{
  "arch": "tdnn",
  "model": "sound classifier",
  "dataset": "acted Russian speech (Dusha)",
  "train_examples": 26041,
  "gain_aug_db": 6,
  "n_mels": 40,
  "hop_length": 160,
  "input": "log_mel",
  "spec_augment": false,
  "win_length": 512,
  "targets": ["emotion"],
  "num_classes": 4,
  "norm": "batchnorm",
  "activation": "silu",
  "depths": [12],
  "kernel_size": 5,
  "stem": "single",
  "widths": [320],
  "loss": "cross_entropy",
  "init": "torch_default",
  "optimizer": "normuon",
  "muon_scale": "original",
  "lr": 0.01,
  "momentum": 0.95,
  "nesterov": false,
  "orthogonalizer": "polar_express",
  "adamw_lr_other_params": 0.0017,
  "grad_clip": 5.0,
  "sam_rho": 0.1,
  "steps": 5100,
  "batch_size": 256,
  "epochs": 50.1,
  "lr_schedule": "cosine",
  "final_lr_fraction": 0.01,
  "warmup_steps": 250,
  "weight_decay": 0.1,
  "adamw_weight_decay_other_params": 0.05
}
Rows from block 6, named by matrix and row number. Each number is 50 + 10 x the weight over its row's rms, rounded and kept within 0 to 99. All counts start at 0. After the name is the row's rms in percent of the matrix's.
# conv: width-5 conv (model.blocks.6.conv.weight, 320x320x5), inputs 128-143, a 5 kernel for each
conv.78 100:53 51 47 37 35 32 43 65 57 65 54 59 51 44 47 53 53 45 51 59 51 60 46 62 64 61 40 34 51 40 50 52 48 57 50 46 46 53 63 53 41 57 55 51 43 47 43 39 47 48 48 55 60 54 43 65 68 42 32 53 43 54 76 56 48 51 47 45 56 54 48 43 40 60 80 53 61 56 54 56
conv.79 098:32 33 38 53 68 45 46 46 30 57 46 31 50 44 48 35 42 52 68 45 39 37 39 48 51 35 49 50 80 64 54 38 31 40 41 46 47 35 49 43 50 57 47 49 33 45 47 46 42 54 49 47 50 44 54 53 47 44 31 44 49 43 57 41 55 43 53 58 54 47 48 43 51 59 65 27 37 60 67 71
conv.80 102:51 45 44 42 37 53 64 66 56 47 54 59 55 44 54 50 61 58 64 67 55 53 57 50 47 37 48 41 40 40 52 45 47 59 26 44 40 46 44 42 43 79 70 49 46 63 61 53 58 54 49 47 54 51 40 28 41 56 67 64 56 56 63 62 64 47 44 69 64 53 55 49 40 36 40 40 51 62 54 50
conv.81 101:52 58 49 46 62 35 43 37 46 55 55 54 35 43 65 28 21 37 35 42 49 50 39 28 51 72 55 55 54 51 46 30 38 45 73 50 35 51 59 54 77 41 36 45 67 64 50 46 44 35 62 54 57 44 38 32 42 55 52 59 43 44 63 76 62 33 48 59 49 49 86 72 45 41 46 65 66 59 39 28
conv.82 100:44 42 44 51 41 54 47 36 36 52 52 56 48 52 38 46 39 32 47 55 45 47 48 52 47 54 50 41 60 67 63 55 58 51 47 48 54 51 44 44 53 49 53 52 42 59 56 36 41 47 42 31 31 41 47 58 76 64 46 37 45 49 58 60 41 30 51 51 48 41 37 54 62 66 59 35 33 51 56 61
conv.83 101:38 41 49 38 41 45 55 49 33 49 35 34 38 49 66 46 47 41 39 50 39 50 36 34 41 49 61 50 42 42 57 61 49 34 30 52 43 55 80 75 55 75 58 56 56 54 81 39 41 49 49 44 45 42 50 51 52 54 62 66 43 42 41 35 50 39 51 51 66 70 46 35 41 54 52 46 43 43 34 43
conv.84 099:57 58 45 49 57 59 50 57 49 40 47 29 45 67 71 41 45 32 32 45 63 59 61 55 52 43 39 40 43 44 50 55 41 50 51 46 58 57 38 29 29 43 45 49 72 43 42 39 66 65 41 47 51 53 61 43 42 49 57 59 54 59 63 43 25 49 41 64 56 59 44 30 38 62 69 57 55 54 45 42
conv.85 098:45 50 55 47 46 53 44 59 60 49 48 47 49 57 52 67 59 42 57 55 45 58 54 42 46 39 55 45 44 54 52 54 42 62 52 48 53 42 50 63 57 52 35 35 30 38 40 48 60 50 51 43 57 68 61 50 56 83 61 56 52 47 29 33 61 50 38 47 51 51 46 48 44 52 49 50 51 43 58 56
conv.86 096:50 59 66 57 50 31 41 49 39 50 45 49 54 34 41 52 45 50 53 39 35 42 47 52 45 37 24 45 62 54 48 51 58 71 62 56 56 55 53 54 58 71 63 55 53 40 44 60 68 49 67 52 52 48 40 39 43 47 40 52 53 55 51 29 32 55 56 39 23 29 47 50 72 75 64 48 57 63 49 48
conv.87 097:47 40 44 45 38 44 51 38 34 30 52 48 42 51 50 35 48 57 57 55 55 80 70 40 45 53 61 54 60 57 58 35 37 49 49 58 60 50 47 58 48 43 55 38 42 67 43 51 49 58 43 40 44 52 52 37 37 17 35 52 45 38 49 62 39 45 44 48 48 50 39 55 47 39 44 40 58 60 57 48
conv.88 096:53 52 48 50 51 68 57 52 60 57 46 49 50 44 31 59 57 50 50 39 42 46 41 45 48 40 62 50 53 47 68 60 51 48 51 48 55 73 66 37 57 45 40 30 50 51 42 42 49 61 58 46 51 58 68 66 49 50 53 47 30 48 44 45 42 69 74 81 52 40 43 46 53 55 48 40 56 49 52 57
conv.89 100:69 51 34 39 39 57 70 36 29 29 57 54 48 47 51 62 45 38 44 50 50 44 56 50 42 45 59 60 63 67 48 54 42 44 48 53 48 62 62 52 38 51 68 74 52 47 50 46 54 59 50 51 46 59 63 68 47 47 55 62 59 50 55 51 59 32 44 46 45 45 50 44 45 63 56 59 56 48 42 34
conv.90 101:65 74 67 49 38 59 62 42 48 40 66 44 49 61 43 64 58 51 41 47 36 36 47 49 69 46 44 41 44 47 44 46 57 45 42 48 44 57 60 59 42 42 55 52 43 31 42 47 60 61 60 55 47 34 23 63 57 62 57 42 59 56 52 57 41 58 65 50 52 35 41 37 46 62 67 56 55 46 39 43
conv.91 097:32 30 38 47 29 42 52 54 47 52 50 44 52 54 58 44 59 50 51 50 41 37 50 40 39 51 38 34 44 44 42 54 57 60 41 63 40 34 50 67 53 39 49 53 55 49 51 62 63 50 47 57 56 43 63 58 53 54 57 60 51 49 40 40 41 49 56 66 52 45 57 74 71 53 22 36 38 43 44 36
conv.92 101:45 43 45 47 36 54 56 41 45 54 38 36 52 53 58 54 56 40 50 45 44 46 27 38 44 53 57 62 55 54 53 46 48 54 46 47 38 49 47 57 51 63 45 44 45 58 43 41 45 44 51 52 54 55 47 42 29 26 39 42 40 48 49 59 58 26 43 46 45 43 40 44 38 46 41 55 51 67 54 45
conv.93 102:50 46 49 54 61 28 49 54 57 68 51 55 53 66 56 49 42 43 60 76 26 28 47 56 44 54 48 47 48 40 42 45 44 43 39 46 50 36 40 45 48 46 55 59 50 62 49 46 48 34 51 56 58 51 39 40 56 62 54 55 49 65 58 52 57 54 63 56 51 57 63 68 78 66 46 30 50 61 60 52
conv.94 101:57 48 67 65 49 55 56 47 44 42 50 61 65 62 51 53 68 74 62 46 43 61 49 37 45 44 49 39 48 70 35 26 41 45 47 54 55 38 51 39 37 38 60 59 50 43 51 52 61 81 56 53 47 57 61 43 48 48 50 45 49 63 57 39 40 49 54 58 47 52 38 42 39 48 49 48 61 57 39 43
conv.95 097:43 53 48 52 50 47 51 50 45 53 58 54 49 57 54 57 45 42 33 41 53 47 48 35 40 38 46 40 48 68 44 52 49 40 59 62 60 60 49 53 60 60 55 48 49 31 42 38 41 53 35 58 73 74 50 50 37 46 52 66 33 39 51 49 46 48 49 53 41 35 63 52 50 46 37 50 38 46 54 61
conv.96 102:72 52 48 43 53 40 49 58 59 53 50 52 45 35 51 62 45 59 53 41 67 71 52 67 56 38 53 48 53 39 36 45 51 50 38 31 42 50 41 42 57 43 53 59 43 66 52 49 50 46 42 56 69 40 32 33 37 42 48 42 65 67 38 42 64 39 38 40 35 52 58 60 53 57 37 41 48 55 56 49
conv.97 101:38 32 49 49 44 52 56 54 62 57 63 62 56 45 43 62 63 63 57 59 56 61 50 47 59 41 32 56 64 60 45 50 53 38 53 43 53 53 57 54 51 35 32 44 55 49 49 47 44 43 43 37 42 57 69 52 57 56 47 59 43 46 44 30 33 49 45 51 59 57 45 45 46 43 60 55 58 57 62 44
conv.98 097:58 49 28 37 43 41 48 38 34 39 35 40 53 56 47 54 51 47 26 38 56 52 52 63 70 49 49 44 50 58 42 42 41 51 56 36 46 41 38 49 46 52 62 53 45 48 60 56 52 68 25 45 56 48 46 37 39 41 50 56 33 57 69 47 56 45 51 44 45 49 51 59 54 47 38 48 49 51 60 58
conv.99 095:36 37 55 64 57 51 56 60 58 68 56 54 50 55 44 58 53 47 60 53 48 49 52 59 51 68 62 56 50 45 41 47 47 64 71 59 33 46 46 49 48 46 52 44 42 46 46 56 67 49 51 40 50 56 49 53 41 45 49 64 46 72 65 54 51 31 36 63 61 42 44 50 39 43 38 34 64 62 47 41
conv.100 100:58 64 47 57 52 38 55 51 42 47 55 66 65 49 36 37 39 44 64 57 36 47 52 41 44 55 58 75 56 52 43 40 56 50 43 31 50 51 42 36 51 47 62 30 54 49 73 77 33 46 53 51 35 51 50 64 59 42 44 51 47 43 45 50 43 79 47 51 35 36 69 70 72 50 43 60 54 51 69 60
conv.101 098:44 32 28 36 47 55 51 58 45 44 35 44 43 38 43 65 31 36 40 33 65 60 58 38 38 49 53 59 46 39 44 56 44 41 54 39 42 42 50 46 42 37 47 62 52 51 36 60 46 46 41 39 37 48 45 50 55 57 61 45 48 43 32 35 38 54 45 38 38 49 65 72 57 54 43 52 54 45 41 64
conv.102 103:54 60 58 49 53 46 67 55 45 61 50 33 53 75 60 47 55 62 53 60 48 60 60 44 45 49 50 40 38 62 40 52 56 45 58 55 38 29 43 56 38 33 43 53 73 59 50 43 52 37 51 55 44 49 63 62 46 39 57 48 65 75 59 52 66 28 35 41 48 62 66 58 42 33 27 59 49 51 51 63
conv.103 100:36 57 52 63 49 47 30 40 68 68 64 67 49 38 33 44 38 40 52 50 43 44 49 52 55 36 45 59 63 46 48 44 58 61 46 52 64 54 47 45 36 42 36 38 52 44 53 55 51 49 66 51 57 60 46 52 48 68 58 57 59 48 70 50 57 52 47 56 37 38 34 45 53 61 64 54 32 36 43 46
conv.104 095:51 48 57 52 47 58 52 45 46 46 49 58 59 55 51 53 57 52 51 68 40 60 56 40 42 63 42 59 58 41 36 44 51 44 52 62 50 68 73 49 40 45 46 47 47 48 57 58 52 46 52 34 42 52 68 60 48 59 43 28 43 52 55 45 45 42 58 56 48 51 53 58 69 78 67 48 39 39 37 43
conv.105 100:38 46 43 51 61 48 55 52 52 55 46 54 54 45 47 54 56 47 54 44 37 55 54 50 49 52 51 51 62 68 40 56 50 44 35 50 46 50 41 47 71 55 44 35 43 47 36 62 81 53 45 56 46 26 46 42 53 64 62 51 63 53 64 43 52 55 35 41 37 34 51 29 48 70 54 48 53 52 49 40
conv.106 103:55 58 51 52 68 57 37 49 57 52 58 44 48 54 56 33 41 47 37 45 44 60 53 45 51 45 56 68 57 61 27 44 52 51 54 38 40 51 50 42 55 60 63 58 58 64 55 49 62 52 57 46 37 49 73 53 58 71 68 60 74 66 52 49 40 59 42 36 42 53 43 41 38 45 51 52 42 31 39 56
conv.107 097:49 51 52 47 52 45 51 60 56 59 63 53 49 60 68 63 56 48 39 28 44 49 45 46 73 67 75 60 42 45 70 51 35 56 62 45 50 57 38 40 59 57 46 47 30 69 53 35 55 22 54 51 50 54 57 42 44 40 39 43 41 41 49 59 60 57 58 57 53 60 55 41 38 37 32 47 61 67 41 47
conv.108 102:63 45 36 46 46 53 44 64 72 60 32 44 60 65 54 47 55 58 53 77 48 57 57 53 55 55 40 47 27 33 48 39 41 50 59 59 75 72 62 61 39 35 32 42 62 54 47 53 54 48 39 56 49 44 50 43 48 65 50 37 54 56 55 63 66 44 51 42 60 54 52 40 49 42 46 43 46 50 54 65
conv.109 100:47 50 46 61 57 37 60 59 47 43 55 47 37 38 53 42 48 56 41 42 35 37 58 62 59 62 59 52 46 65 46 68 77 74 53 50 65 46 44 50 36 41 41 62 52 40 55 47 46 43 58 54 55 50 68 46 55 42 44 45 54 33 35 38 43 48 48 38 48 47 53 65 64 48 65 35 51 51 42 66
conv.110 098:42 55 59 52 40 46 40 52 56 54 63 56 40 39 36 47 38 40 60 64 56 54 41 45 49 49 44 35 37 49 36 63 67 59 63 33 33 44 52 45 42 39 38 53 44 55 61 45 48 53 46 42 42 29 55 46 61 47 30 25 47 46 42 53 50 51 53 47 45 51 48 54 43 40 48 47 45 39 45 56
conv.111 101:53 49 48 44 43 48 59 44 47 46 66 52 59 54 57 52 43 46 55 46 76 69 61 51 50 60 60 38 56 51 50 45 53 57 62 53 56 35 55 61 62 62 49 38 34 57 57 51 44 50 53 58 36 33 36 65 50 45 49 52 72 48 49 73 80 61 52 52 63 51 58 64 58 46 27 44 44 44 50 59
conv.112 101:53 44 44 64 68 61 71 78 50 33 24 57 75 68 62 45 41 43 48 57 45 38 30 55 72 56 46 41 55 57 51 55 39 38 46 58 66 63 55 42 59 61 60 56 51 78 58 58 59 33 53 37 39 41 54 50 51 45 47 66 52 43 47 44 49 67 44 41 38 46 39 47 50 41 39 55 66 57 52 59
conv.113 102:41 36 36 40 29 45 62 56 62 43 55 42 47 54 43 46 41 50 51 39 51 61 46 56 44 68 74 63 35 36 39 37 40 49 53 56 54 41 28 35 53 38 47 54 62 61 55 46 60 56 63 64 48 52 27 47 47 42 38 53 59 58 46 55 50 44 39 28 36 63 60 56 47 46 62 64 64 41 43 48
conv.114 103:38 36 39 39 41 64 55 41 54 48 28 49 57 53 49 48 54 40 56 43 43 56 56 56 43 51 48 57 57 52 36 48 56 59 65 31 50 55 61 43 62 38 39 53 57 60 38 41 42 57 51 49 44 64 49 43 46 48 48 55 58 47 60 58 47 26 47 58 49 36 57 37 39 53 51 67 59 37 40 55
conv.115 105:44 55 42 39 44 32 24 40 43 40 48 40 50 44 56 44 39 59 52 43 49 53 53 43 18 54 57 70 62 39 56 46 42 47 60 36 45 60 43 50 55 49 63 37 43 60 44 56 48 67 42 39 60 47 54 62 42 47 60 65 40 43 57 57 42 43 49 54 40 38 59 49 52 48 33 62 62 49 51 54
conv.116 098:69 77 71 52 37 51 48 40 49 45 68 57 43 43 49 45 60 63 82 52 58 64 56 53 61 56 31 38 34 51 41 37 45 38 48 33 38 53 64 44 49 39 44 53 43 45 36 46 50 56 55 50 55 50 41 32 20 20 44 47 61 55 44 47 48 50 44 60 58 46 52 44 43 43 41 58 61 42 46 36
conv.117 100:54 46 50 54 52 58 64 54 35 45 45 43 44 43 52 43 50 43 46 61 49 56 52 42 39 65 61 55 42 48 49 56 57 51 52 47 33 36 53 64 42 50 53 55 66 48 42 36 23 26 50 50 59 53 55 57 53 39 45 56 54 53 56 54 59 51 38 45 40 37 41 51 48 45 47 53 52 48 49 52
conv.118 101:69 51 42 34 43 53 45 52 48 41 47 49 49 50 46 59 55 41 52 61 54 41 41 51 72 53 52 29 42 61 52 53 51 48 47 59 33 32 30 45 31 51 60 60 56 34 62 55 39 55 49 52 50 44 59 53 60 52 43 52 62 50 44 60 35 59 57 54 62 48 49 53 49 48 46 60 54 50 35 39
conv.119 102:71 47 41 48 47 50 43 59 53 45 47 35 43 37 57 38 36 56 44 48 46 42 50 54 55 70 64 58 62 55 50 46 44 69 52 49 47 56 48 49 38 49 51 46 53 47 55 52 41 64 63 54 28 47 48 60 78 41 39 52 59 53 53 53 28 41 50 43 52 59 56 67 59 47 46 37 32 37 44 61
conv.120 099:64 59 47 49 60 30 33 41 35 36 37 35 45 42 41 36 50 61 51 53 52 51 50 56 54 51 43 43 47 65 35 50 60 69 59 65 53 42 32 31 45 58 61 40 24 69 68 45 53 56 50 35 46 45 52 69 64 54 51 42 42 30 49 46 54 53 52 47 46 52 50 51 53 50 60 54 62 44 45 59
conv.121 102:38 53 51 51 37 43 46 47 53 48 50 55 46 54 44 52 75 51 66 58 33 56 56 33 41 40 42 50 60 38 58 40 36 61 64 61 52 36 46 48 36 35 65 61 38 41 54 59 43 41 44 38 37 37 42 48 66 60 44 42 46 39 36 53 43 60 75 43 36 62 49 51 40 47 56 51 45 43 47 59
conv.122 102:67 48 35 46 45 62 41 40 49 50 49 43 33 44 55 40 40 51 46 32 60 45 24 53 66 41 47 50 60 55 48 44 40 44 49 44 50 71 67 61 32 43 53 50 49 52 37 52 63 47 35 47 51 66 49 50 51 53 34 38 47 47 41 36 35 61 46 46 41 44 54 58 56 56 62 58 44 37 28 34
conv.123 102:51 47 41 36 48 29 58 73 51 65 49 53 62 52 62 48 52 53 44 51 35 54 44 50 62 48 55 38 43 56 38 52 59 47 42 59 60 55 54 60 64 39 31 48 61 51 46 39 36 55 48 72 58 45 56 56 53 45 66 52 53 44 50 54 44 45 72 48 37 39 52 57 41 61 65 54 28 29 59 57
conv.124 100:43 33 50 55 55 49 44 40 44 57 45 53 69 77 79 38 30 64 57 52 42 50 60 49 70 66 68 61 65 53 84 52 51 44 51 49 48 43 41 51 45 41 37 41 51 52 51 53 57 46 56 67 62 42 45 44 49 57 39 40 38 48 33 50 41 49 40 37 58 57 61 51 46 53 63 46 47 44 48 43
conv.125 103:43 45 46 52 53 60 58 54 57 54 43 42 48 46 41 46 44 56 62 59 57 70 28 40 62 50 52 46 59 49 34 54 81 56 47 53 47 48 50 43 65 60 54 40 52 42 40 43 28 62 37 44 44 55 41 58 37 30 40 43 58 50 43 28 44 47 52 35 44 50 71 63 44 50 55 40 43 50 64 51
conv.126 095:52 63 54 49 58 58 73 57 54 49 75 69 58 50 37 43 61 74 58 54 53 43 61 63 43 44 36 43 45 40 51 42 52 41 54 41 54 70 65 69 73 54 46 52 67 58 57 52 50 62 54 47 44 50 57 66 53 47 36 37 29 43 31 39 44 55 47 45 43 48 72 73 47 20 35 54 58 42 45 55
conv.127 096:57 70 71 57 53 51 53 48 56 69 61 55 64 56 58 59 58 49 44 55 48 49 34 37 46 41 45 61 51 43 35 47 62 50 48 53 54 44 46 51 42 37 38 45 50 51 52 44 49 43 64 61 55 44 50 43 39 39 39 31 29 32 49 54 55 57 46 40 24 29 55 55 54 50 57 48 56 52 61 51
conv.128 101:55 47 44 41 44 55 47 37 54 46 59 41 37 29 37 54 54 42 51 53 35 42 37 47 42 44 34 55 53 51 57 36 33 44 50 45 49 42 27 40 62 55 54 42 38 56 27 62 55 44 44 74 49 44 50 44 44 48 43 44 49 52 47 53 47 48 53 46 56 59 49 54 70 48 42 54 36 47 60 49
conv.129 099:42 50 46 40 43 73 67 49 53 40 64 63 53 47 35 41 64 75 55 66 50 58 72 58 69 48 63 56 55 66 61 57 49 39 32 70 49 29 40 52 32 50 59 66 41 35 35 58 57 42 50 40 42 53 52 38 31 48 57 65 54 51 54 68 53 34 57 52 38 49 57 56 46 44 41 69 60 46 45 49
conv.130 101:32 46 44 43 64 46 57 60 66 70 55 61 71 57 55 49 38 33 56 50 46 59 54 32 39 48 53 62 69 59 48 37 37 39 47 35 52 40 37 42 34 48 64 60 49 61 61 51 40 42 59 45 44 47 41 42 47 49 36 55 40 46 48 62 50 36 46 59 56 62 54 45 52 34 35 42 41 42 47 53
conv.131 099:59 62 51 36 46 61 47 43 48 59 58 48 49 51 46 65 47 52 64 55 51 70 63 61 60 52 49 56 69 64 57 47 63 57 59 35 51 52 53 65 60 33 36 45 42 52 57 48 42 54 46 52 41 61 55 49 43 61 56 48 33 38 62 52 37 62 48 44 51 53 48 59 55 51 59 48 47 42 41 46
conv.132 103:61 49 39 37 54 60 52 37 55 42 39 44 52 61 35 66 53 52 58 58 31 46 39 58 53 68 72 39 37 46 47 46 45 43 53 43 40 37 40 39 26 41 76 61 46 41 43 44 36 51 52 66 62 48 53 49 47 55 59 45 47 47 44 52 51 49 51 57 55 56 62 60 60 24 29 43 47 52 55 55
conv.133 100:58 50 51 63 56 68 73 47 35 56 42 50 47 39 45 51 54 53 30 35 62 53 59 56 59 71 55 51 53 58 50 57 53 34 33 49 56 49 39 29 64 74 62 47 45 49 67 47 40 50 41 33 62 67 56 56 69 70 51 37 67 34 38 49 39 49 42 54 58 43 38 49 49 51 29 41 47 64 51 50
conv.134 101:66 68 57 55 56 36 53 53 50 58 53 47 50 55 47 63 59 45 41 33 55 61 57 51 39 56 61 48 54 47 53 62 47 58 45 51 45 35 55 54 54 51 42 64 54 60 44 36 50 51 54 57 58 64 41 56 49 55 52 54 57 59 74 56 47 44 51 56 51 49 61 46 41 52 56 38 49 54 51 40
conv.135 102:38 37 43 59 47 61 58 60 51 56 59 57 55 51 49 68 54 49 62 37 53 43 36 49 36 43 44 43 46 53 51 62 62 61 55 56 59 42 31 46 46 41 64 67 37 60 40 37 27 36 41 29 58 67 43 47 41 47 53 54 40 38 48 51 60 59 38 43 42 50 76 60 52 42 47 46 59 60 51 58
conv.136 099:50 55 47 53 45 42 34 57 58 50 45 38 49 47 55 44 49 50 71 87 42 40 60 41 51 49 51 42 53 52 62 49 50 38 56 40 39 39 42 39 53 69 65 53 65 32 39 31 42 51 61 50 42 52 54 49 50 56 57 57 50 33 46 56 44 54 52 44 36 46 32 45 56 48 38 52 36 53 61 67
conv.137 094:40 56 49 39 34 61 46 45 42 44 56 59 55 60 56 44 55 65 46 57 44 36 49 34 37 39 47 51 59 42 25 34 27 32 53 55 48 48 52 42 39 41 36 51 61 62 53 38 54 52 52 47 42 35 56 62 62 60 79 71 47 40 39 47 52 41 40 42 52 53 59 53 60 70 57 37 47 51 41 43
conv.138 101:57 68 53 58 64 45 40 61 69 58 46 50 49 49 41 39 43 54 31 43 52 47 46 39 24 38 52 48 45 48 59 61 62 62 47 41 60 62 49 48 50 48 53 39 53 50 44 48 45 53 42 47 64 56 38 69 48 45 55 38 54 52 42 62 71 66 57 51 48 35 35 40 53 47 49 53 51 47 52 44
conv.139 102:69 56 50 57 62 52 52 47 47 48 61 48 24 33 57 53 74 46 21 41 58 55 60 54 48 56 44 45 43 38 60 51 41 30 41 34 40 47 41 40 31 57 56 55 39 60 61 55 54 48 56 59 67 51 42 52 21 18 36 54 43 59 47 51 56 47 52 45 53 66 44 55 58 60 49 38 48 59 62 67
conv.140 101:51 55 72 66 52 51 53 50 50 61 31 38 56 58 49 36 30 35 44 54 49 48 49 51 54 52 60 74 61 61 48 61 43 41 52 64 49 21 32 48 58 57 48 48 32 39 52 73 79 73 65 53 53 42 35 33 34 47 61 69 71 65 38 42 43 39 54 38 36 47 35 45 50 57 59 56 69 66 49 45
conv.141 100:56 52 40 48 73 72 51 32 39 48 42 44 46 57 61 66 63 49 44 43 61 57 45 34 38 43 34 43 56 49 34 39 33 36 40 42 65 65 66 68 68 61 56 45 45 49 60 62 57 49 58 44 43 52 58 66 54 37 49 52 49 52 62 62 57 65 73 62 73 47 52 52 48 37 36 47 53 47 42 36
conv.142 105:54 54 37 45 50 34 36 58 49 51 63 57 49 52 63 50 49 38 46 51 54 54 47 59 67 41 56 53 48 57 53 41 28 46 54 50 58 47 59 48 67 59 44 37 40 46 49 46 50 37 68 70 46 43 36 39 56 61 59 58 47 60 67 73 64 60 56 61 54 49 67 57 55 42 45 34 30 50 63 81
conv.143 097:55 44 37 42 47 58 54 49 50 49 48 51 45 47 55 69 49 36 50 42 53 53 49 47 53 61 66 59 38 47 37 41 59 62 37 55 44 57 59 41 83 44 40 61 48 34 46 49 66 73 41 49 34 55 57 58 64 50 45 52 56 39 36 67 71 52 58 37 39 46 36 31 33 43 43 34 36 40 34 59
conv.144 095:65 77 52 41 30 55 54 48 45 54 60 51 66 55 53 51 40 53 59 58 66 47 36 29 63 65 47 53 46 53 43 62 60 50 46 42 34 49 55 60 57 50 48 46 32 57 35 50 48 46 49 61 53 57 41 58 52 54 51 66 52 50 42 28 41 58 61 52 61 66 56 45 46 37 32 45 54 38 36 29
conv.145 100:50 44 49 62 61 47 37 58 60 41 28 51 45 54 65 72 53 48 47 39 46 44 48 50 64 40 55 55 49 58 63 59 45 49 56 56 54 53 42 61 65 49 37 52 51 49 51 44 48 75 60 52 46 50 48 46 69 55 56 54 62 59 56 38 24 47 50 46 40 45 47 39 43 44 73 47 50 56 47 49
conv.146 099:51 45 45 23 33 47 56 56 43 36 51 46 29 40 48 65 50 45 52 40 58 55 34 44 63 50 37 45 62 56 46 49 43 45 41 52 54 47 37 36 31 36 41 66 60 66 48 28 46 56 58 58 53 50 46 47 44 44 54 48 37 42 48 47 59 61 57 44 43 48 53 40 49 49 61 40 43 40 51 57
conv.147 103:42 44 53 51 64 38 37 45 58 45 49 47 62 56 22 40 47 56 64 51 56 49 56 47 43 48 49 43 47 58 28 46 48 33 45 51 36 36 37 47 51 55 46 38 56 58 31 51 48 39 43 47 49 59 59 56 54 42 59 44 54 46 36 51 68 52 53 62 52 25 49 46 65 76 64 31 39 51 78 86
conv.148 101:37 52 44 57 66 47 48 49 56 80 37 50 52 58 47 53 37 46 62 44 64 58 56 58 45 54 59 61 38 38 39 45 48 47 46 45 50 54 41 53 49 32 40 44 49 55 55 52 34 48 49 54 67 58 48 52 64 53 51 47 36 31 55 46 48 64 49 42 50 46 40 42 44 50 55 42 43 69 60 41
conv.149 099:30 44 44 37 49 36 40 65 61 53 53 53 45 43 45 69 52 44 34 30 60 55 49 33 40 47 45 49 53 65 44 57 62 53 46 70 57 42 52 39 67 55 41 31 42 47 46 42 27 47 47 42 54 69 67 35 23 47 58 53 50 56 81 60 48 35 44 42 34 34 58 53 50 56 74 50 43 29 37 51
conv.150 102:47 44 49 50 55 42 41 54 58 59 48 38 47 54 70 52 52 51 47 73 44 46 46 60 71 76 66 48 26 43 48 48 49 42 51 50 54 46 56 62 43 55 59 47 48 31 64 54 51 48 51 57 44 34 39 44 27 36 40 39 50 48 50 46 47 50 44 43 42 55 49 46 53 45 51 43 31 45 64 59
conv.151 104:40 43 44 50 51 76 67 55 37 47 50 49 37 51 60 49 66 57 47 46 53 47 53 56 53 60 65 63 40 21 53 43 24 25 56 28 35 45 67 58 63 52 39 44 48 55 58 56 43 33 46 44 45 54 64 32 33 49 50 59 65 59 50 34 29 67 57 49 40 43 53 50 58 51 39 80 61 36 36 53
conv.152 102:46 46 47 51 45 56 83 71 61 53 69 62 65 60 52 57 52 59 51 29 41 45 52 61 56 53 49 52 49 57 55 43 44 59 59 39 65 65 47 45 64 67 58 58 65 52 58 59 35 52 53 57 54 44 44 52 54 52 51 49 50 59 48 39 66 76 66 60 62 67 37 30 46 64 58 45 42 39 50 59
conv.153 096:41 43 46 54 62 43 48 52 58 58 56 47 44 48 51 56 51 46 44 45 46 31 30 28 32 44 42 50 40 54 43 53 61 54 55 43 47 50 50 56 55 62 64 58 40 50 52 40 52 57 40 17 28 53 63 60 65 67 33 22 41 50 39 49 48 63 69 73 63 39 62 49 38 36 50 57 44 39 57 76
conv.154 098:52 33 46 47 56 56 58 52 48 42 46 54 50 48 46 46 64 48 47 47 50 48 51 37 32 34 28 32 48 65 42 40 47 57 48 56 53 45 49 33 49 48 58 52 42 63 76 61 53 55 49 46 53 55 49 41 34 37 46 56 46 58 57 43 43 52 48 36 48 41 59 46 48 43 35 58 47 32 33 37
conv.155 097:36 34 42 50 54 46 54 57 37 53 52 42 35 39 41 45 48 48 48 59 54 65 49 45 51 42 35 50 54 56 50 36 37 35 39 68 51 41 40 30 57 49 43 55 39 44 31 49 54 32 47 49 37 53 39 45 45 46 57 54 52 63 64 35 37 60 68 45 36 35 42 44 40 52 54 52 46 50 51 51
conv.156 097:57 53 54 58 57 41 43 49 40 48 63 53 61 58 59 38 44 43 51 64 37 48 40 29 36 66 51 44 52 63 40 41 40 41 44 34 38 33 34 55 36 37 40 41 68 40 41 38 45 57 66 60 48 48 76 47 47 45 82 88 54 46 39 45 37 66 55 54 53 55 58 48 45 44 39 56 55 67 61 56
conv.157 098:51 52 59 57 48 55 52 66 70 71 43 42 47 49 50 55 45 53 75 77 61 43 41 55 60 50 41 48 61 52 32 54 53 51 48 43 44 61 64 75 52 73 46 43 49 67 60 57 45 38 46 46 41 43 51 39 42 48 47 49 49 48 40 36 43 56 54 57 67 69 63 50 49 48 43 51 51 54 59 58
conv.158 104:47 50 50 54 50 61 57 33 50 42 47 35 41 58 54 32 43 61 48 50 64 56 55 55 62 51 48 46 54 39 54 56 49 54 59 53 57 51 49 45 53 65 73 64 36 58 47 45 43 34 44 50 62 48 50 49 33 42 53 59 38 42 39 40 48 49 38 42 45 52 55 55 51 47 57 45 51 42 58 52
conv.159 099:58 48 41 47 39 49 51 44 43 35 30 35 38 44 55 60 49 45 46 55 55 41 37 45 50 64 55 64 53 62 47 58 67 47 56 47 66 60 50 54 44 46 54 50 40 58 46 55 52 61 46 47 64 66 53 56 43 40 55 49 29 50 58 59 64 62 46 27 31 62 67 52 41 45 54 47 35 49 50 46
conv.160 101:62 44 34 53 42 54 49 39 44 46 62 50 36 39 54 55 59 62 65 69 35 46 46 50 67 54 41 54 71 52 37 55 54 49 34 47 47 41 43 70 48 35 55 59 54 29 41 59 61 46 67 55 58 42 52 64 56 48 30 37 47 32 43 51 57 51 40 40 44 51 45 47 49 49 37 46 47 55 55 36